{
  "crop_scale_min": 0.3,
  "color_jitter": 0.4,
  "weight_standardization": true,
  "drop_path": 0.1,
  "target_momentum": 0.99,
  "optimizer": "adamw",
  "eps": 1e-08,
  "max_steps": 12300
}
Rows from block 5, named by matrix and row number. Rows with one number belong to one channel. Each number is 128 + 32 x the weight over the matrix's rms, rounded and kept within 0 to 255. All counts start at 0.
# convs0: first 3x3 conv (model.blocks.5.convs.0.weight, 96x96x3x3, standardized in use), inputs 16-23, a 3x3 kernel for each
# convs1: second 3x3 conv (model.blocks.5.convs.1.weight, 96x96x3x3, standardized in use, transposed), outputs 16-23, a 3x3 kernel for each
convs0.46 [167 119 140 103  50 112 148  97 138 162 115 111 148  93 128 189 136 136  53  84 133  73 115 151 107 119 149 136 113 131 134 119  90 162 160 133 152 184 162 132 158 149  47  64  51 130  85  94 132 124  99 145 168  97 166 127  77 163 142  68 197 206 150 157 140  85 124  86  13 118 101  21]
convs0.47 [141 100  96 110  90 102 120 103 112 117 125 133 112 118 122 122 145 137 141 115 115 145 132 157 161 148 170 181 126 126 147 134 172 124 101 140 168 162 164 132 137 136  91 107 105 133 106  77 154 161 136 163 137 110 195 116  81 182  88  97 185  76 100 158 139 120 124 110  80 119 112  75]
convs0.48 [163 165 186 118 138 130 122 116 104 143 129 133 149 151 130 140 132 115 136 122  88 126 121  97 139 123 104 131 156 143 154 155 176 164 165 141 120 121 117 141 150 136  90 110 126 135 125 154 146 147 159 190 182 189 139 135 157 142 127 159 159 157 148 112  89 127 116 113 118 106 102 114]
convs0.49 [178 186 193 164 176 196 147 119 153 146 126 121 140 122 119 179 148 136 112 132 166 131 134 160 130 137 148 100 120  98 143 128 116 143 140 121 142 146 144 165 156 142 147 125 105 100  93  81 160 126  97 159 117 105 154 147 113 164 153 125 159 181 169 118 125 113 124 119 107 116 108 136]
convs0.50 [150 158 159 116 116 120 101  93 127  93  48  76 155 121 113 112 100 104 133 132 130 153 128 133 173 163 151 123 133 118 106 143 132 134 138 134 115 133 145 153 150 126 115 130 122  99 139 130 134 166 164  90 119 123 166 183 144 172 193 151 178 189 165 130 135 125 124 124 108 132 148 150]
convs0.51 [114 126 121 142 125 114 152 154 152 163 153 149 146 113 139 137 118 113 161 115 138 159 115 119 145 128 130 122 120 128 133 148 144 140 164 141 128 147 151 135 129 126 146 138 132 104  87  64 141 109  78 120 137  89 132 132 134 126 110 113 134 157 153 148 139 136 139 130 133 138 132 127]
convs0.52 [107 109 123 132 165 130 100 126  92 149 156 111 119 142 134  75 111 131 151 146  86 160 151  69 141 108  24 129 140  96 127 157 146 133 123 131  25  43  98  85 107 121 157 195 184 115 147 147 129 163 144  90 112 106  97 121 125  81 124 129  66 100 131 115 104 111 148 175 169  93 143 163]
convs0.53 [141 125 127 154 146 143 192 196 170 138 112 138 133 124 127 150 139 161 147 104  85 145  82  67 123  51  43 150 156 140 174 164 135 162 111  97 118 124 139 127 132 113 129 146 120 111 117 130 131 119 113 119 112 106 154 161 112 162 173 123 116 126  97 115 117 125 140 135 139 133 161 194]
convs0.54 [126 141 132 138 148 140 129 150 120 120 154 136 188 185 154 204 186 165 159 105  85 145  99  82 146  97  97 135 134 108 128 139 119 116 118  78  86  91  96 122 138 129 105 123 120  93 137 155 151 157 164 148 146 142 163 158 130 157 146 138 100 124 132 102  85  74 114  91  94 104 107 133]
convs0.55 [176 163 155 147 140 151 113 111 119 134 133 124 128 125 124 135 123 110 150 135 126 130 130 128 149 142 141 164 165 148 142 158 147 151 157 163 122 142 112 141 138 112 106 115  97 110 107 110 114 128 122 141 140 157 124 120 134 121 138 151 149 144 170 121 129 114 108 103  77  76  92  97]
convs0.56 [115 136 149 112 146 143 112 101  94 108 125 136 115 123 138  98 101 136 160 143  44 147 125  23 119  62  10 130 160 171 142 104 162 159 143 125  46  70  75  95 137 143 147 180 210 103 132 185 100 131 165 122 132 139  98 149 179  56  85 138  72  98 132  35  87 149  36 106 171  38  96 155]
convs0.57 [177 137 165 168 135 170 153 109 143 134 114 120 130 111 124 142 162 147 146 126 140 132 101 121 109  87 125 130 129 114 131 107 106 175 135  97  91 102 117 119 136 136 148 169 162 115  88  97 151 103 125 156 123  99 180 181 161 157 144 159 160 139 137 139  92  96 157 119 128 170 124 139]
convs0.58 [156 154 190 133 145 172 122 120 139 158 149 149 164 138 142 173 140 152  75  86 126  84  84 108  60  75  70  92 140 130 154 147 138 151 136 140 152 109 108 177 143 113 170 159 143 126 141 155 186 164 164 192 149 141 161 160 127 146 161 154 165 180 147 168 129 137 156 152 161 113 134 177]
convs0.59 [176 145 124 148 131 137 140 137 146 154 122 124 137 122 116 139 132 162 163 119 121 138  73  92 113  65  77 145 174 149 173 147 135 195 156 131 100 117 125 118 143 127 130 151 141 113 100 101 118  77 103 155 141 120 170 191 148 160 164 142 127 155 126 129 128 169 147 122 135 141 121 166]
convs0.60 [138 152 141 149 123 142 141 129 145 132 131 160 143 150 145 145 159 138 103 153 128 125 139 117 127 131 114 139 145 173 108 119 107 116  97  99 120 130 133 112 118 154 158 151 159 146 167 176 144 176 189 153 155 167  97 155 113 118 194 138 128 159 116  88  97 108  93 116  86 128 118  87]
convs0.61 [151 131 143 146 142 145 121  99 117 154 157 154 120 145 126 119 108  86 129 162 188 124 140 174 127 160 183 138 149 147 143 151 136 135 151 148 115 124 121  88  95  70  92  76  41 137  87  73 146 118 111 161 143 116 136 132 127 141 143 131 139 137 136 158 124  90 140 100  59 121  67  52]
convs0.62 [ 96 105  83 163 144 131 144 157 113  87 125 127  94 118 147  77 100  91 123 118 116 140 106 102 160 127 116 162 144 176 127 141 144 105 128 141  88 101 109 124 100  88 138 119 102 165 100  70 149 109  88  95 108 111 145 163 170 123 137 158 106 116 144 128 126 128 132 105  98 117 113 104]
convs0.63 [138 143 128 138 140 126 157 162 139 144 159 193 147 145 154 156 155 158 129 133 159 128 141 162 142 133 153 141  98  85 111 103  99 148 135 113 154 162 165 131 125 127 126 125 126 159 154 122  97 102  87 112  84  83  96  97  98 103 108 104  99  93 102 107 105 100  97 101  90 138 134 108]
convs0.64 [154 137 142 152 197 157 133 147 154 181 139 170 157 192 155 148 153 126 125 153  77 125 131  88  75 109  86 164 199 122 114 128 155  90  83 120 101 121 157 130 133 149 163 168 162 145 109 183 128 165 182 124 119 156 166 176 129 169 191 173 155 160 178 143 124 105 137 157 131 103 116 126]
convs0.65 [ 62  54  53  55  65  40  73  78  66 137 113 126 116 125 121 152 113 124 120  96 111 120  45  74 113  97 109 167 178 148 111 101 142 151 133 181 149 144 154 167 160 169 129 131 124 167 173 178 171 179 173 146 158 183 145 118 147  82  39  96 120  90 132 122 116 119 114  89 134 129 108 149]
convs0.66 [148 155 130 140 159 164 136 161 165 141 150 142 121 149 131 140 201 196  91  93 131 104 147 174 139 144 137  91  95 123 136 142 155 107 143 127 106 133 124  98 119 117  80  57  54 141 155 158 117 172 167  68 155 156  70  97 119 104 141 170 108 136 159 108 108  66 100 100  73  98 101 120]
convs0.67 [149 145 150 143 142 151 146 116 133 155 127 159 160 171 161 159 153 119 114 171 138 119 141 123 121 123 113 104 135 151 124 119 115 108  92 112 119 113 130 155 158 141 161 166 170 197 201 190 186 189 204 162 157 175 109 164 115 129 201 163  94 141 111 113 111 112 105 105  91  93  96  95]
convs0.68 [138 133 102 140 150 104 157 138 124 121 110 110 115 139 123 127 118 121 120 104 172 124 126 188 126 135 166 140 126 104 115 111 130 123 122 139 105 132 165 117 130 142 102  97 102 145 176 142  84 150 152  69 107 120  99 121 124  94 107 132  81 101 117 126 121  69 121 138  69 148 125  82]
convs0.69 [145 135 143 147 121 141 143 136 147 131 139 137 145 142 146 133 127 156  76 158 133 103 179 140  99 160 114 123 134 149 109 105 148 104  66  98 146 178 181 140 157 139 175 181 161 127 121 125 121 129 129 148 138 148 135 139 149 152 156 177 165 169 192 155 130 140 147 130 126 172 135 116]
convs0.70 [139 134 123 121 151 155 162 149 138 135 121 163 157 153 180 186 196 217 112 180 174 148 177 154 148 123 127  90 131 135 101 144 129  95  77  68 150 161 172 101 121 114  88  93 108 172 115 111 158 114 117 183 127 127 113 127  85 141 146 133 166 152 136 105 123 100  95  61  60 162 112 113]
convs0.71 [ 59  62  44 119 122  61 117  94  99  77  58 123 101 108  98 138 100 109 158 117 115 153  83 110 165 108 129 171 168 148 170 167 150 165 156 184 150 153 138 161 162 133 103 112  61 145 131 162 159 156 168 153 147 181 177 173 182 157 162 163 152 140 152 113 123 163 113 144 167 125 144 141]
convs0.72 [126 123 156 112 151 184 134 150 179 111  84 112 102  88 135 131 124 154  90 126 167  91 148 223 106 155 230  99 102  84 149 129 138 129 127 130  61  88  66 100  88  75  75  73  50  98  84 100 109 115 107 125 149 152 120  98 112 133  91 144 157 131 157  76  75  68 109 110 131 107 109 139]
convs0.73 [ 91 105 157  94 142 215 124 147 184 103  82 177 151 113 221 157 131 192  53 125 133 104 166 162  95 118  99  39 127 151  70 139 172  78 126 121 138 136 114 151 149 108 106 133 148  38  97 154  72 112 167  94 128 153 111 109 138 124  93 135 138 101  95 122 155 137  69 120 181 109 103 129]
convs0.74 [132  99 113 131 124 123  76 143 121  99 130 119 122 134 131 131 151 117 102 133 141  95 138 131 118 127 119  83 127 172  96 147 106 121 100  91 172 144 157 159 112 141 152 149 122  76 104 177 110 139 146 161 117 105 122 137 147 116 126 114 134 108 128 125 151 153 101 144 113 137 120  85]
convs0.75 [101  75 175  92 152 221 110 199 183 153 111 169 143 135 148 114 117 145  72 142 138 139 179 145 161 135  70  39 112 119  81 144 152 109 139 112 152 130 106 119 103  95  94 113 124  63  83 153  83 112 171 123 160 167  89 102  90 100  93 130 113 113 130 123 101  68  54 106 160  82 137 126]
convs0.76 [118 112 126 158 125 102 104 127 172 145 160 168 134 160 199 163 144 172 156 111  60 149  87  89 132  95 105 108 122  73  89 162 170  79 147 127 149 153 151 115 157 152 122 131 126 112  96 127 186 140 140 176 144 124 124 117 103 134 129 120 124 137 104 148 149 110 173 169 141 108 103 123]
convs0.77 [137 108 129 122 134 170 145 156 142  92 100 131 131 128 182 152 127 186  75 105 158  89 149 198  90 133 147  67 115  89 129 163 134 113 120  60 134 111 148 127 101 134  85  26  63  87 107  90 102 129 120 142 164 157 133  96  65 147 113  85 158 133  96 153 138 104  97 104 120 143 135 147]
convs0.78 [143 138 113 147 153  96 137 105 106 127  89 120 116 112 152 142 181 159 109  96  34  96  94  82  41  54  77  69  91 138  53 108 132 156 147 115 127 119 131 101 105 150 127 187 191 109 108 183  71 109 172 120 127 148 124 143 205 113 121 183 143 152 142  62  82 140  55 123 145 129 152 116]
convs0.79 [155 154 145 152 178 158 135 132 116  83 103 104 133 115 114 145 156 122 119 115 139 109 114 136  84  89 118  81  69 123 105 150 114 129 159 121 137 123 144 118 103 124 117 135 138  38  43 107  93  96 135 152 156 149 119 130 159 113 140 127 116 132 116 122 109 139 109 134 123 142 142 104]
convs0.80 [104 130 160  93 105 158 106  89  98 120 119 125  86  78 103 105  99  91  80 142 224  91 144 242  83 117 203 123 126 166 103  88 141  95  98  97 112 154 148 112 140 148  93 138 151  84 118 152  66  86 135  63  66  75 108 104 152  85  84 141  92  76 119 125 176 226  77  76 180  99 108 137]
convs0.81 [134 116  98 127  97 123 155 195 124  94  84 105 115 134 132 172 202 181 133 116 126  98 117 114 107 110 123 120 106  93 120 164 118  85 162 152 137 151 154 127 137 129 110  80  88 121 101 132 101 139 140 137 181 164 135 136  98 154 184 151 142 183 164 188 178 161 122 108  88  85 107 139]
convs0.82 [136 121 105 155 133 127 152 134 117 119  98 141 123 112 139 140 142 145 130 125 169 136 123 165 131 103 146 119 108 112 131 106 128 143 102  93  74 106 139  94 117 131  82  83  97  92 130  95  77 110 104  79  91 100 117 103  75 137 104  54 147  90  55 143 142 110 127 124  79 151 132  66]
convs0.83 [121 101 118  99 135 145 105 113 108 147 184 160 120 140 129  94  93 104  86 109 118 156 128  97 169 123 122 153 192 190 159 137 116 100  87 163 111  89 113 101  68  74 124 135  94 106 130 183  86 125 168  97 123 152 117 121 133 106  97 115 131 142 148 119 112 100 110  87  87 108  82 103]
convs0.84 [107 131  91 166 216 160 136 183 125 113 119 132 124 142 123 101 124 108 138 123  56 177 134  67 165 117  77 101 135 119 123 160 144 133 139 122 101 123 133 101 122 143 111 119 121 112 138 152 120 162 169 113 144 155  78 111 113  76 130 143  73 122 125 117 116 130 127 177 173 105 157 157]
convs0.85 [ 80 108  94 100  94 139 119 112 112  92 115 160  98 131 165  82 134 119 109 133 200 154 174 210 140 136 172 101  97 134 118 119 129 159 121 106 138 140 135 136 124 107  97 114 108  91 130 154  80  86 142 118  89  98  66  92 120  79  88 117 126 106 126 137 153 123 116 134 151 117 122 143]
convs0.86 [ 88  75  84 128 176  86 136 160  89 109 143  90  98 121  77  98 117  99  98  98  89 149 154 122 158 153 131 116 134 122 103  99 114 135 122 149 112 143 144  78 112 131 111 122 133  92 149 151 101 138 143 106 132 128 116  93 110 114  99 116 106 132 129  94  94  52 136 147 163 128 173 189]
convs0.87 [147 151 124 125 144 132 168 159 147 103  96 106 145 137 120 144 152 135 146 153 130 135 146 107 118 118 104 137 117  82 180 109 104 178 155 167 101 139 145  97 149 154  73  89  90 104  57  92  98  69  83 122 152 136 158 132 108 152 156 123 155 182 169 117 115 106  93 110 106 127 117 124]
convs0.88 [ 75  94  80  81 102  83  79  87  87 125 127 112 134 143 136 142 153 136 124 143 173 134 160 177 146 177 183  43  83  63  60  66  56  79  90  82 109 107 105 111 122 114 135 154 144 108 147 149 107 152 132 122 122  99  55  56  47  74  92  72 110 103  89 146 148 129 121 174 159 131 185 179]
convs0.89 [159 120  87 169 121 106 132 130 139 120 109 139 165 140 119 141 135  96 120 127 136 116 131 121 118 118 110 147 110  63 141 130  96 136 107 137 156 176 153 103 150 139 102 126 106 169 141 105 173 152  80 122 127 113 203 143  51 173 160  82 161 134 139 129 133  74 135 148  50 123 151 105]
convs0.90 [127 112 106 127 116 128 104 116 115 148 153 139 105 120 198 133 148 179  83  89  85 107 155 109 126 133  93  96 130 143  75 139 184 129 137 171 159 141 128 152 134 125 130 135 149 115 129 182  86 131 192 128 133 167  96 105 157 113 105 161 153 155 145 118 128 147 101 126 160  93 108 120]
convs0.91 [122 111  56 167 200 150 141 126 105 115 152 155  64  86 138 104  65  96  95  83 100 149 133 138 142 134 134 108 121  99 121 122 106  75  79  92 135 143 149 119 129 123 127 152 160 146 145 129  96 136 157 113 105 125 127 129 128 105 100 102 134 114 103 147 137 105 128 168 180 117 143 154]
convs0.92 [105 133 123 120 144 103 119 143 119 103  87 126 131 122 141 163 184 143 186 140  75 169 121  56 105  59  62  53   9 122  78 114 131 136 162 174 140 127  86 106 107  97 103 140 170 158 150 182 120 108 163 150 166 164  92  79 134 115  83 133 113 110 119  99 103 102  61  86 128  80 115 140]
convs1.46 [ 91 102 112 118  97 142 123 127 141 129 141 147 145 124 119 154 151 132 119 119 142 112 116 125  97 103 132 120 109  74 123 113  94 127 114 152 197 199 165 134 116 102  92  71  96 143 109 103 155 120 105 146 136 139 108 115 132 113 111 123 147 138 135 155 178 176 164 183 148 175 128  82]
convs1.47 [181 170 141 199 189 114 199 199 140 125 125 149 130 116 119 136 133 120 150 126 111 126  92  83 147 127 127 161 134  99 142  91  74 142 123 100 210 175 182 171 134 148 189 141 132 164 172 163 151 139 142  92  90 114 160 120 145 131  82 110 159 129 140 139 104 167 152  93 141 189 131 152]
convs1.48 [141 139 173 111 116 139  90 109 142 118 102  79 105 124 123  64  87 111 140 141 140 122 141 139  92 109 124 117 160 171 102 122 141  96 109  93 105  81  55 131  94  98 141 131 115  73  71  45 101 111  93 160 167 136 186 170 179 167 154 160 137 129 131 191 183 158 141 141 155  91  84 121]
convs1.49 [ 88  98 114  99 114 102 105 118 100  72  77  94  75  70  81  73  72  75  96 105 107  88  95 112  81 100 114 111 124 121 125 121  96 106 111  97 157 148 115 155 125 112 160 137 132  90  62  60 108  76  67 139 120 105 134 132 146 151 148 142 154 146 135 163 145 143 162 155 160 162 142 134]
convs1.50 [140 128 137 110 112 101 129 124 133 103 116 112  82  87 113  76  86 107 163 163 166 135 150 159 121 136 157 110 124 131 113 105 108 122 117  92 161 130 137 157 148 152 159 158 160  58  55  71  89  77  68 132 127  98 155 162 184 133 149 160 135 147 132 159 156 153 144 149 129 125 156 116]
convs1.51 [ 63  67  85  72  88  75  81  86  94 126 141 141 121 142 143 127 145 134  79  99 143  64 116 146  58 103 125 129 118 116 123 111 111 144 143 126 149 157 146 101  97 103  82  85 105 162 134 126 164 145 137 172 155 149  98 107  98 136 122  83 137 133  88 142 142 117 142 116  81  97  72  44]
convs1.52 [125 151 147 142 177 150 139 149 135 137 133 132 136 155 153 121 160 163 151 166 116 170 178 120 155 166 117 130 127 136 189 206 187 201 252 187 177 169 155 137 134 146 132 140 138 144 154 150 181 165 127 161 172 126 176 182 179 172 208 201 175 202 176 156 159 152 182 193 181 171 171 190]
convs1.53 [110 102 107 137 120 119 140 145 134 126 109 117 124 105 111 129 125 127 109 111 101 127 119  98 109 115  91 134 127 139 128 127 126 103 112  99 140 133 127 131 109 110 108  81  76  67  92  79 100 121 119  83 120 128 158 156 164 163 154 159 139 132 140 148 136 134 152 154 173 134 133 163]
convs1.54 [147 141 111 152 131 100 153 141 120  55  44  48  49  52  53  52  60  58 156 149 159 146 145 167 134 147 167 123 116 127 120 117 112 104 106 103 100  94 104  84  62  78  97  89 112  38  42  36  65  85 100  67 102 122 176 185 199 160 171 203 155 163 185 187 168 129 165 150 145 110 103 119]
convs1.55 [101 124 144 106 111 121  83  84  84 131 120 120 116 109 110  68  74  79 142 147 157 126 135 155  85 105 145 131 159 130 106 109 105  75  76  73 115  94  93 127 102 116 119  99 106  82  63  53 110 116 107 139 155 131 173 159 157 170 144 143 134 114 100 163 129 110 117 103  93  69  71  61]
convs1.56 [158 168 170 157 172 171 143 155 157  92 104 116  90  98  99  98 102  96 156 146 117 169 162 122 184 154 118 139 128 168 166 195 212 182 223 203 131 131 127 118 134 141  89 134 130  84 115 144 121 121 133 129 138  90 150 143 154 154 168 177 154 171 170 155 151 142 167 176 177 193 189 211]
convs1.57 [ 89  78 105 108  87  97 141 148 131  92  86 114 125  82 117 129 107 119 103 112 129  85 100 139  88 101 139 146 141 127 138 103  83 142 129 117 148 164 141 157 144 147 152 132 147 100  92  92 106 100 118 109 109 143 152 143 158 171 155 158 161 136 142 191 162 141 192 157 137 170 142 134]
convs1.58 [121 127 146 105 114 141 117 151 166  80  94  86 103 107 114 120 114 105  90 118  95  56  96 112  46  77  88 147 150 145 164 160 134 136 164 134 157 144 110 152 122  89 194 142 107  89  66  27 121  94  34 144 131  92 145 148 175 149 163 185 139 169 186 174 173 215 168 177 211 157 158 214]
convs1.59 [113 112 127 124 116 108 137 137 117 115 100 111 130 104 112 131 126 122  98 110 111 102 121 117  94 109 106 154 132 119 141 114  99 119 107 102 132 131 121 147 109 105 101  75  80  69  76  60  93 102 120 113 134 151 165 158 158 178 170 167 149 137 142 170 139 129 162 140 146 124 116 129]
convs1.60 [116 116 135 124 119 129 122 126 127 189 184 166 203 202 175 195 190 170 111 126 150  97 108 152 138 150 171 138  94 116 145 101 120 160 157 158 152 147 147  80  83 118  52  49 108 145 142 134 155 158 141 147 152 140 103  84  90  86  70  90 113  95 126 146 153 156 128 133 134 134 135 138]
convs1.61 [ 98  91 105  84  76  77  62  52  52 169 172 178 143 153 159 111 125 135  76 105 130  64 105 142  65 102 143 132 139 124 118 116 104  92  91  83 153 145 120 138 126 112  74  83  82 137 125 118 141 132 131 165 147 150 108  86  53 113  77  25 104  58  15 145 148  91 146 130  76 109 114  48]
convs1.62 [105  97  98 113  91  96  96  88  88 159 166 154 151 156 140 158 163 148 126 154 186  98 135 168  94 126 145 115  94  91 141  99  97 153 154 130 142 152 153  52  71 109  36  33  85 142 133 125 153 147 121 170 168 150 109  88  82 119  89  65 122  98  83 155 133 105 144 125  82  96  72  60]
convs1.63 [144 100  84 150 117 102 181 151 134 144 143 150 138 132 143 141 127 128 137 130 102 150 126 103 168 145 125 157 114 101 173 145 129 159 150 116 177 188 184 140 156 158 141 149 141 128 147 154 149 164 167 122 134 150 116  85  66 122  94  76 149 123 102 111  83  73 109  93  90 148 120 131]
convs1.64 [105 120 128 112 134 126 122 112 119 142 143 126 145 147 118 127 135 112  78 105 123  93 102 126 132 135 146 133  91 101 166 172 139 172 189 172 135 141 157 110 112 150 113  92 138 125 122 113 162 180 130 162 169 144 122 116 116 130 124 132 147 156 146 118 134 150 111 137 133 131 139 124]
convs1.65 [153 116 150 113   0 107 158  88 145 151 141 140 155 142 144 160 146 148 145 151 106 136 111  66 146 144 110 178 172 154 147 130 149 125 124 141 167 171 162 120 140 144  64  94 114 169 191 167 192 231 197 169 200 176 100 116 129  43  58  78  36  42  80  47 114 144  37  99 121 118 134 131]
convs1.66 [153 140 140 136 116 107 107  96  86 163 148 142 149 139 155 165 148 152 132 138 140 134 132 122 155 127 133 169 130 128 160 141 123 124 128 102 111 125 118  74 102 114  72 121 130 105 132 107 146 180 172 157 186 166 139  99  86 146  90  71 138 114 103 137  81  72 123  70  67 114  77  74]
convs1.67 [124 127 119 134 145 130 129 137 131 199 197 170 214 210 175 202 197 170 118 127 161  94  93 139 132 136 168 144 105 120 141  92 119 173 168 165 154 138 138  85  83 121  32  21 100 144 145 136 147 151 139 146 149 140 134 115 107 106  91 102 128 112 128 139 147 141 141 146 140 152 143 131]
convs1.68 [157 103 110 136 100 103 135 110 108 158 150 167 148 151 171 149 148 161 149 142 116 163 151 123 185 151 133 149 111 107 156 129 131 131 110 110 177 193 178 120 169 158  82 131 134  85 123 137 124 172 180 110 165 178 148  98  85 136  92  75 151 101  86 134  61  63 145  82  76 152  86  82]
convs1.69 [110 118 123 124 142 135 120 132 130 148 146 132 152 148 128 145 143 129  85  79 117  80  70 110 134 124 142 104  69  94 132 112 119 164 155 145 147 151 154 120 124 146 140 139 159 146 135 126 171 160 143 156 150 136 110 105 121 122 118 142 144 140 161 130 137 145 106 123 146 137 141 155]
convs1.70 [126 118 121 154 127 115 133 110  82 137 143 123 158 148 129 159 167 147  94  91 116 115 127 144 148 160 163 148  97  96 193 155 142 178 163 155 140 157 161 106 107 136  94  95 128 105 127 115 173 157 139 157 154 159  95  92  94 129 120 110 142 119 146 115 117 113 116 128 126 134 128 138]
convs1.71 [168 139 137 153  87  91 132  52  81 158 152 146 148 144 140 154 146 137 174 170 130 167 162 128 135 138 111 136 126 130 124 101  98  81  63  89 198 184 184 163 166 190 117 130 158 124 140 122 153 177 162 146 182 167 129 142 161 101 105 109  55  49  67 121 142 146 121 129 136  95 118 106]
convs1.72 [143 126  88 128 119  91  87  92  86 126 139 124 126 140 118 127 137 107 157 159 165 162 159 166 149 143 147 146 141 131 158 161 124 151 137 126 101 129 130 109 123 132  87 121 133  55  65  54  86  91 116 134 126 144 177 156 125 168 142  91 144 114  77 171 146 158 156 131 139 100  83  74]
convs1.73 [171 145 117 154 105 103 148 136 125 140 156 147 141 150 143 139 153 146 172 169 210 210 191 235 173 185 211 156 178 159 196 214 169 146 161 130 165 195 157 126 142 149 102 137 142  93 131 129 134 130 135 144 149 158 176 207 180 194 209 153 155 179 136 141 139 139 189 166 138 150 124  82]
convs1.74 [151 171 103 170 197 133 149 149 119 146 156 136 159 139 149 146 152 143 118 120 148 127 165 198 146 173 184 158 158  99 175 135  92 153 157 122 110 101  64 144 123  91 110  85  95 140  99  74 151  87  96 138 141 171 110 149 123 105 107  94 119 103 110 114 149 172 129 122  99 120  84  98]
convs1.75 [135 157 113 142 126 100 145 142 112 147 166 144 136 155 142 136 136 142 169 182 188 195 181 214 185 181 186 140 194 176 155 215 168 137 141  90 143 158 130 146 155 133 111 119 128 123 137 119 144 141 124 141 146 151 163 225 197 170 208 140 139 166 120 149 152 145 172 162 138 138 116  91]
convs1.76 [179 158 124  97 116 161 123 152 161 104  68  89 124  86  76 133 135 113 108 131 171 107 122 155 127 111 140 168 148 150 168 193 189  72 120 144 124 141 168 115 128 156 118 118 154  84  90 114  68 103 152 118  96 118 156 141 128 169 154 136 173 172 172 123 122 121 172 129 126 151 122 116]
convs1.77 [143 139 124 161 126 128 138 131  94 115 106 119 109 109 127  96 110  91 172 178 201 166 183 186 186 167 147 169 145 119 149 152 111 132 143 134  83 111  93 102 132 139  82 125 138  94  86  67 120 121 146 137 159 169 147 161 117 143 102  64 132 114  89 131 118  87 138  94  72  56  43  42]
convs1.78 [173 205 182 167 250 226 148 200 200 109  80 106 101  83  68  92  67  76 118 137  96 138 133 103 156 136 109 132 118  81 123 116 105 100 140 164 104  78  95 138 114 156 116 122 143 128  87 127  80 101 148  89 133 149  87 111 121  61  74 102  31  40  79 120 100 108 105  82 134  89  98 147]
convs1.79 [130 130 131 117 146 128 111 139 115 113 101 139 135 126 137 138 148 142 117 129 132 150 159 145 131 131 125 180 145 106 102 111  86 112 147 137 114  93 130 118 125 160  51  67 100 140  95 126 102  83 135 106 136 154 118  87  47 141 120  67 127 117  84 134 125  70 164  82  66 111  97 105]
convs1.80 [121  95  34 139  98  50 127 102  74 139 149 119 143 144 137 112 117 109 178 159 199 211 184 224 180 167 190 134 142 133 176 172 166 165 183 157 192 202 182 170 174 163 134 148 147 138 175 172 131 145 150 120 107 106 193 155 119 204 182 117 196 186 133 169 146 123 195 164 134 181 174 129]
convs1.81 [124 128 135 141 129 152 108 118 160  78  65  63 112  96  72 117 115 111 105 141 159 154 152 143 169 144 141 121 118 135 107 156 151 113 125 146  96 127 169 108 121 149 127 114 159 133 128 119 140 147 158  90 128 102 155 164 141 167 206 180 152 201 202 135 151 114 114 140 127 116 133 117]
convs1.82 [172 111  92 192  98  88 186 118  98 131 139 145 127 132 149 119 114 131 182 155 130 192 157 137 208 171 127 171 130 109 169 153 133 146 152 130 113 135 160 107 116 156  87  96 132  55  96 120  77 139 157  68 127 159 141  94  70 146  92  82 132  87  74 118  82  48 148 107  76 126  90  61]
convs1.83 [171 220 178 226 255 199 186 218 188  73  89  93  92 125  84  97 145 148 126  91  65 151 101  66 182 144 127  95  97 140 191 232 192 179 184 136 147 131 126 129 152 112 142 167 163 128 108  94 175 133 100 140 122 131  77  89 148  43  86 123  79  78 103 111 117 128  85 106 153 121 100 164]
convs1.84 [150 148 158 154 151 157 110 103 128 154 126 137 147 132 142 145 147 153 111 176 174 124 187 168 141 185 159 143 136 172 184 207 230 164 201 204  84 106 130  66  88 137  84  72 129  48  74  52  81 129  80  71 128  94 141 154 156 140 159 155 130 160 145 148 174 150 157 176 146 158 137 117]
convs1.85 [145 122 116 153 125 119 161 152 158 137 126 111 134 123 116 132 120 120 140 140 149 156 144 159 138 132 147 144 126 126 165 149 145 151 143 127 160 153 135 146 148 130 172 173 156 111 135 136 112 125 131  90 112 126 147 136 138 137 119 102 115 107 103 124  87 117 142 100  99 142 116  95]
convs1.86 [115 132 130 155 189 162 111 118 152 182 150 131 153 164 153 136 163 174 135 155 141 140 174 152 108 115 110 109 115 158 129 168 196  81 142 189 138 136 156 139 136 162 132 138 152 110 122 160 122 164 134 108 142 132 104 132 148  86 131 144  90 131 127 120 130 113 119 155 139 147 118 104]
convs1.87 [117 111 117 118 140 115 166 146 119  77  66  90 104  99 103 126 131 137 100 123 126 136 148 121 145 114  98 137 126  99 100 107 113 117 127 129 121 106 147 164 140 151 135 118 108  86 110 134  81  85  99  99 109  97 139 108  47 166 160 100 171 180 156 102  97  77 122 129 131 141 133 130]
convs1.88 [ 89  90 112  99  86 100 119  91 101  75  54  45  39  32  34  22  23  33 126 150 135 136 154 144 127 130 126  88  82 101  74  57  69  93  56  71 144 133 132 193 169 164 225 211 210 132 121 102 138 127 113 146 138 128 164 173 182 137 146 163 109 113 138 164 170 171 141 149 157  87 110 144]
convs1.89 [123 144 130 141 145 120 155 153  87 103  77  57 121  85  81 154 131 123  74 124 147 104 120 151 114 128 116 141 146  99 124 150 134 109 104 128 149 148 176 167 134 126 130 103  87 135 154 134 143 147 131 153 181 150 162 113  83 154 122 105 151 131 136 100 135 154 130 136 148 131 118 106]
convs1.90 [128 139 119 158 173 160 131 136 136 146 154 152 140 144 150 141 153 151 104 151 180 115 133 155 113 134 138 137 116 102 151 130 103 152 156 139 116 105 125  87 127 108 100  92 107  78  99 130  44  82 136  82 117 133 132 134 122 137 119  97 136 123 118 130 129 124 101  87  82 123 112  85]
convs1.91 [129 132 127 133 164 142  98 128 136 135 130 148 146 130 113 136 147 150 111 163 203 131 181 191 125 161 171 160 142 135 188 195 188 129 164 180 128 136 131 137 135 125 130  85  74  98 133 103  77 108 110 101 107 130 150 173 168 138 150 129 136 135 125 150 158 143 168 168 158 144 111 106]
convs1.92 [121 146 165 166 205 191 197 209 174 113 122 146 136 122 117 144 124 113 150 118  84 152 124  91 149  94  59 113 115 117  87  96 115 128 137 165 127 119 127 186 163 184 129 114 131 128 103 135 102 114 139 120 159 113 123 100  91 102  95 106  78  78 103 114  99 114  85 103 143 124 129 151]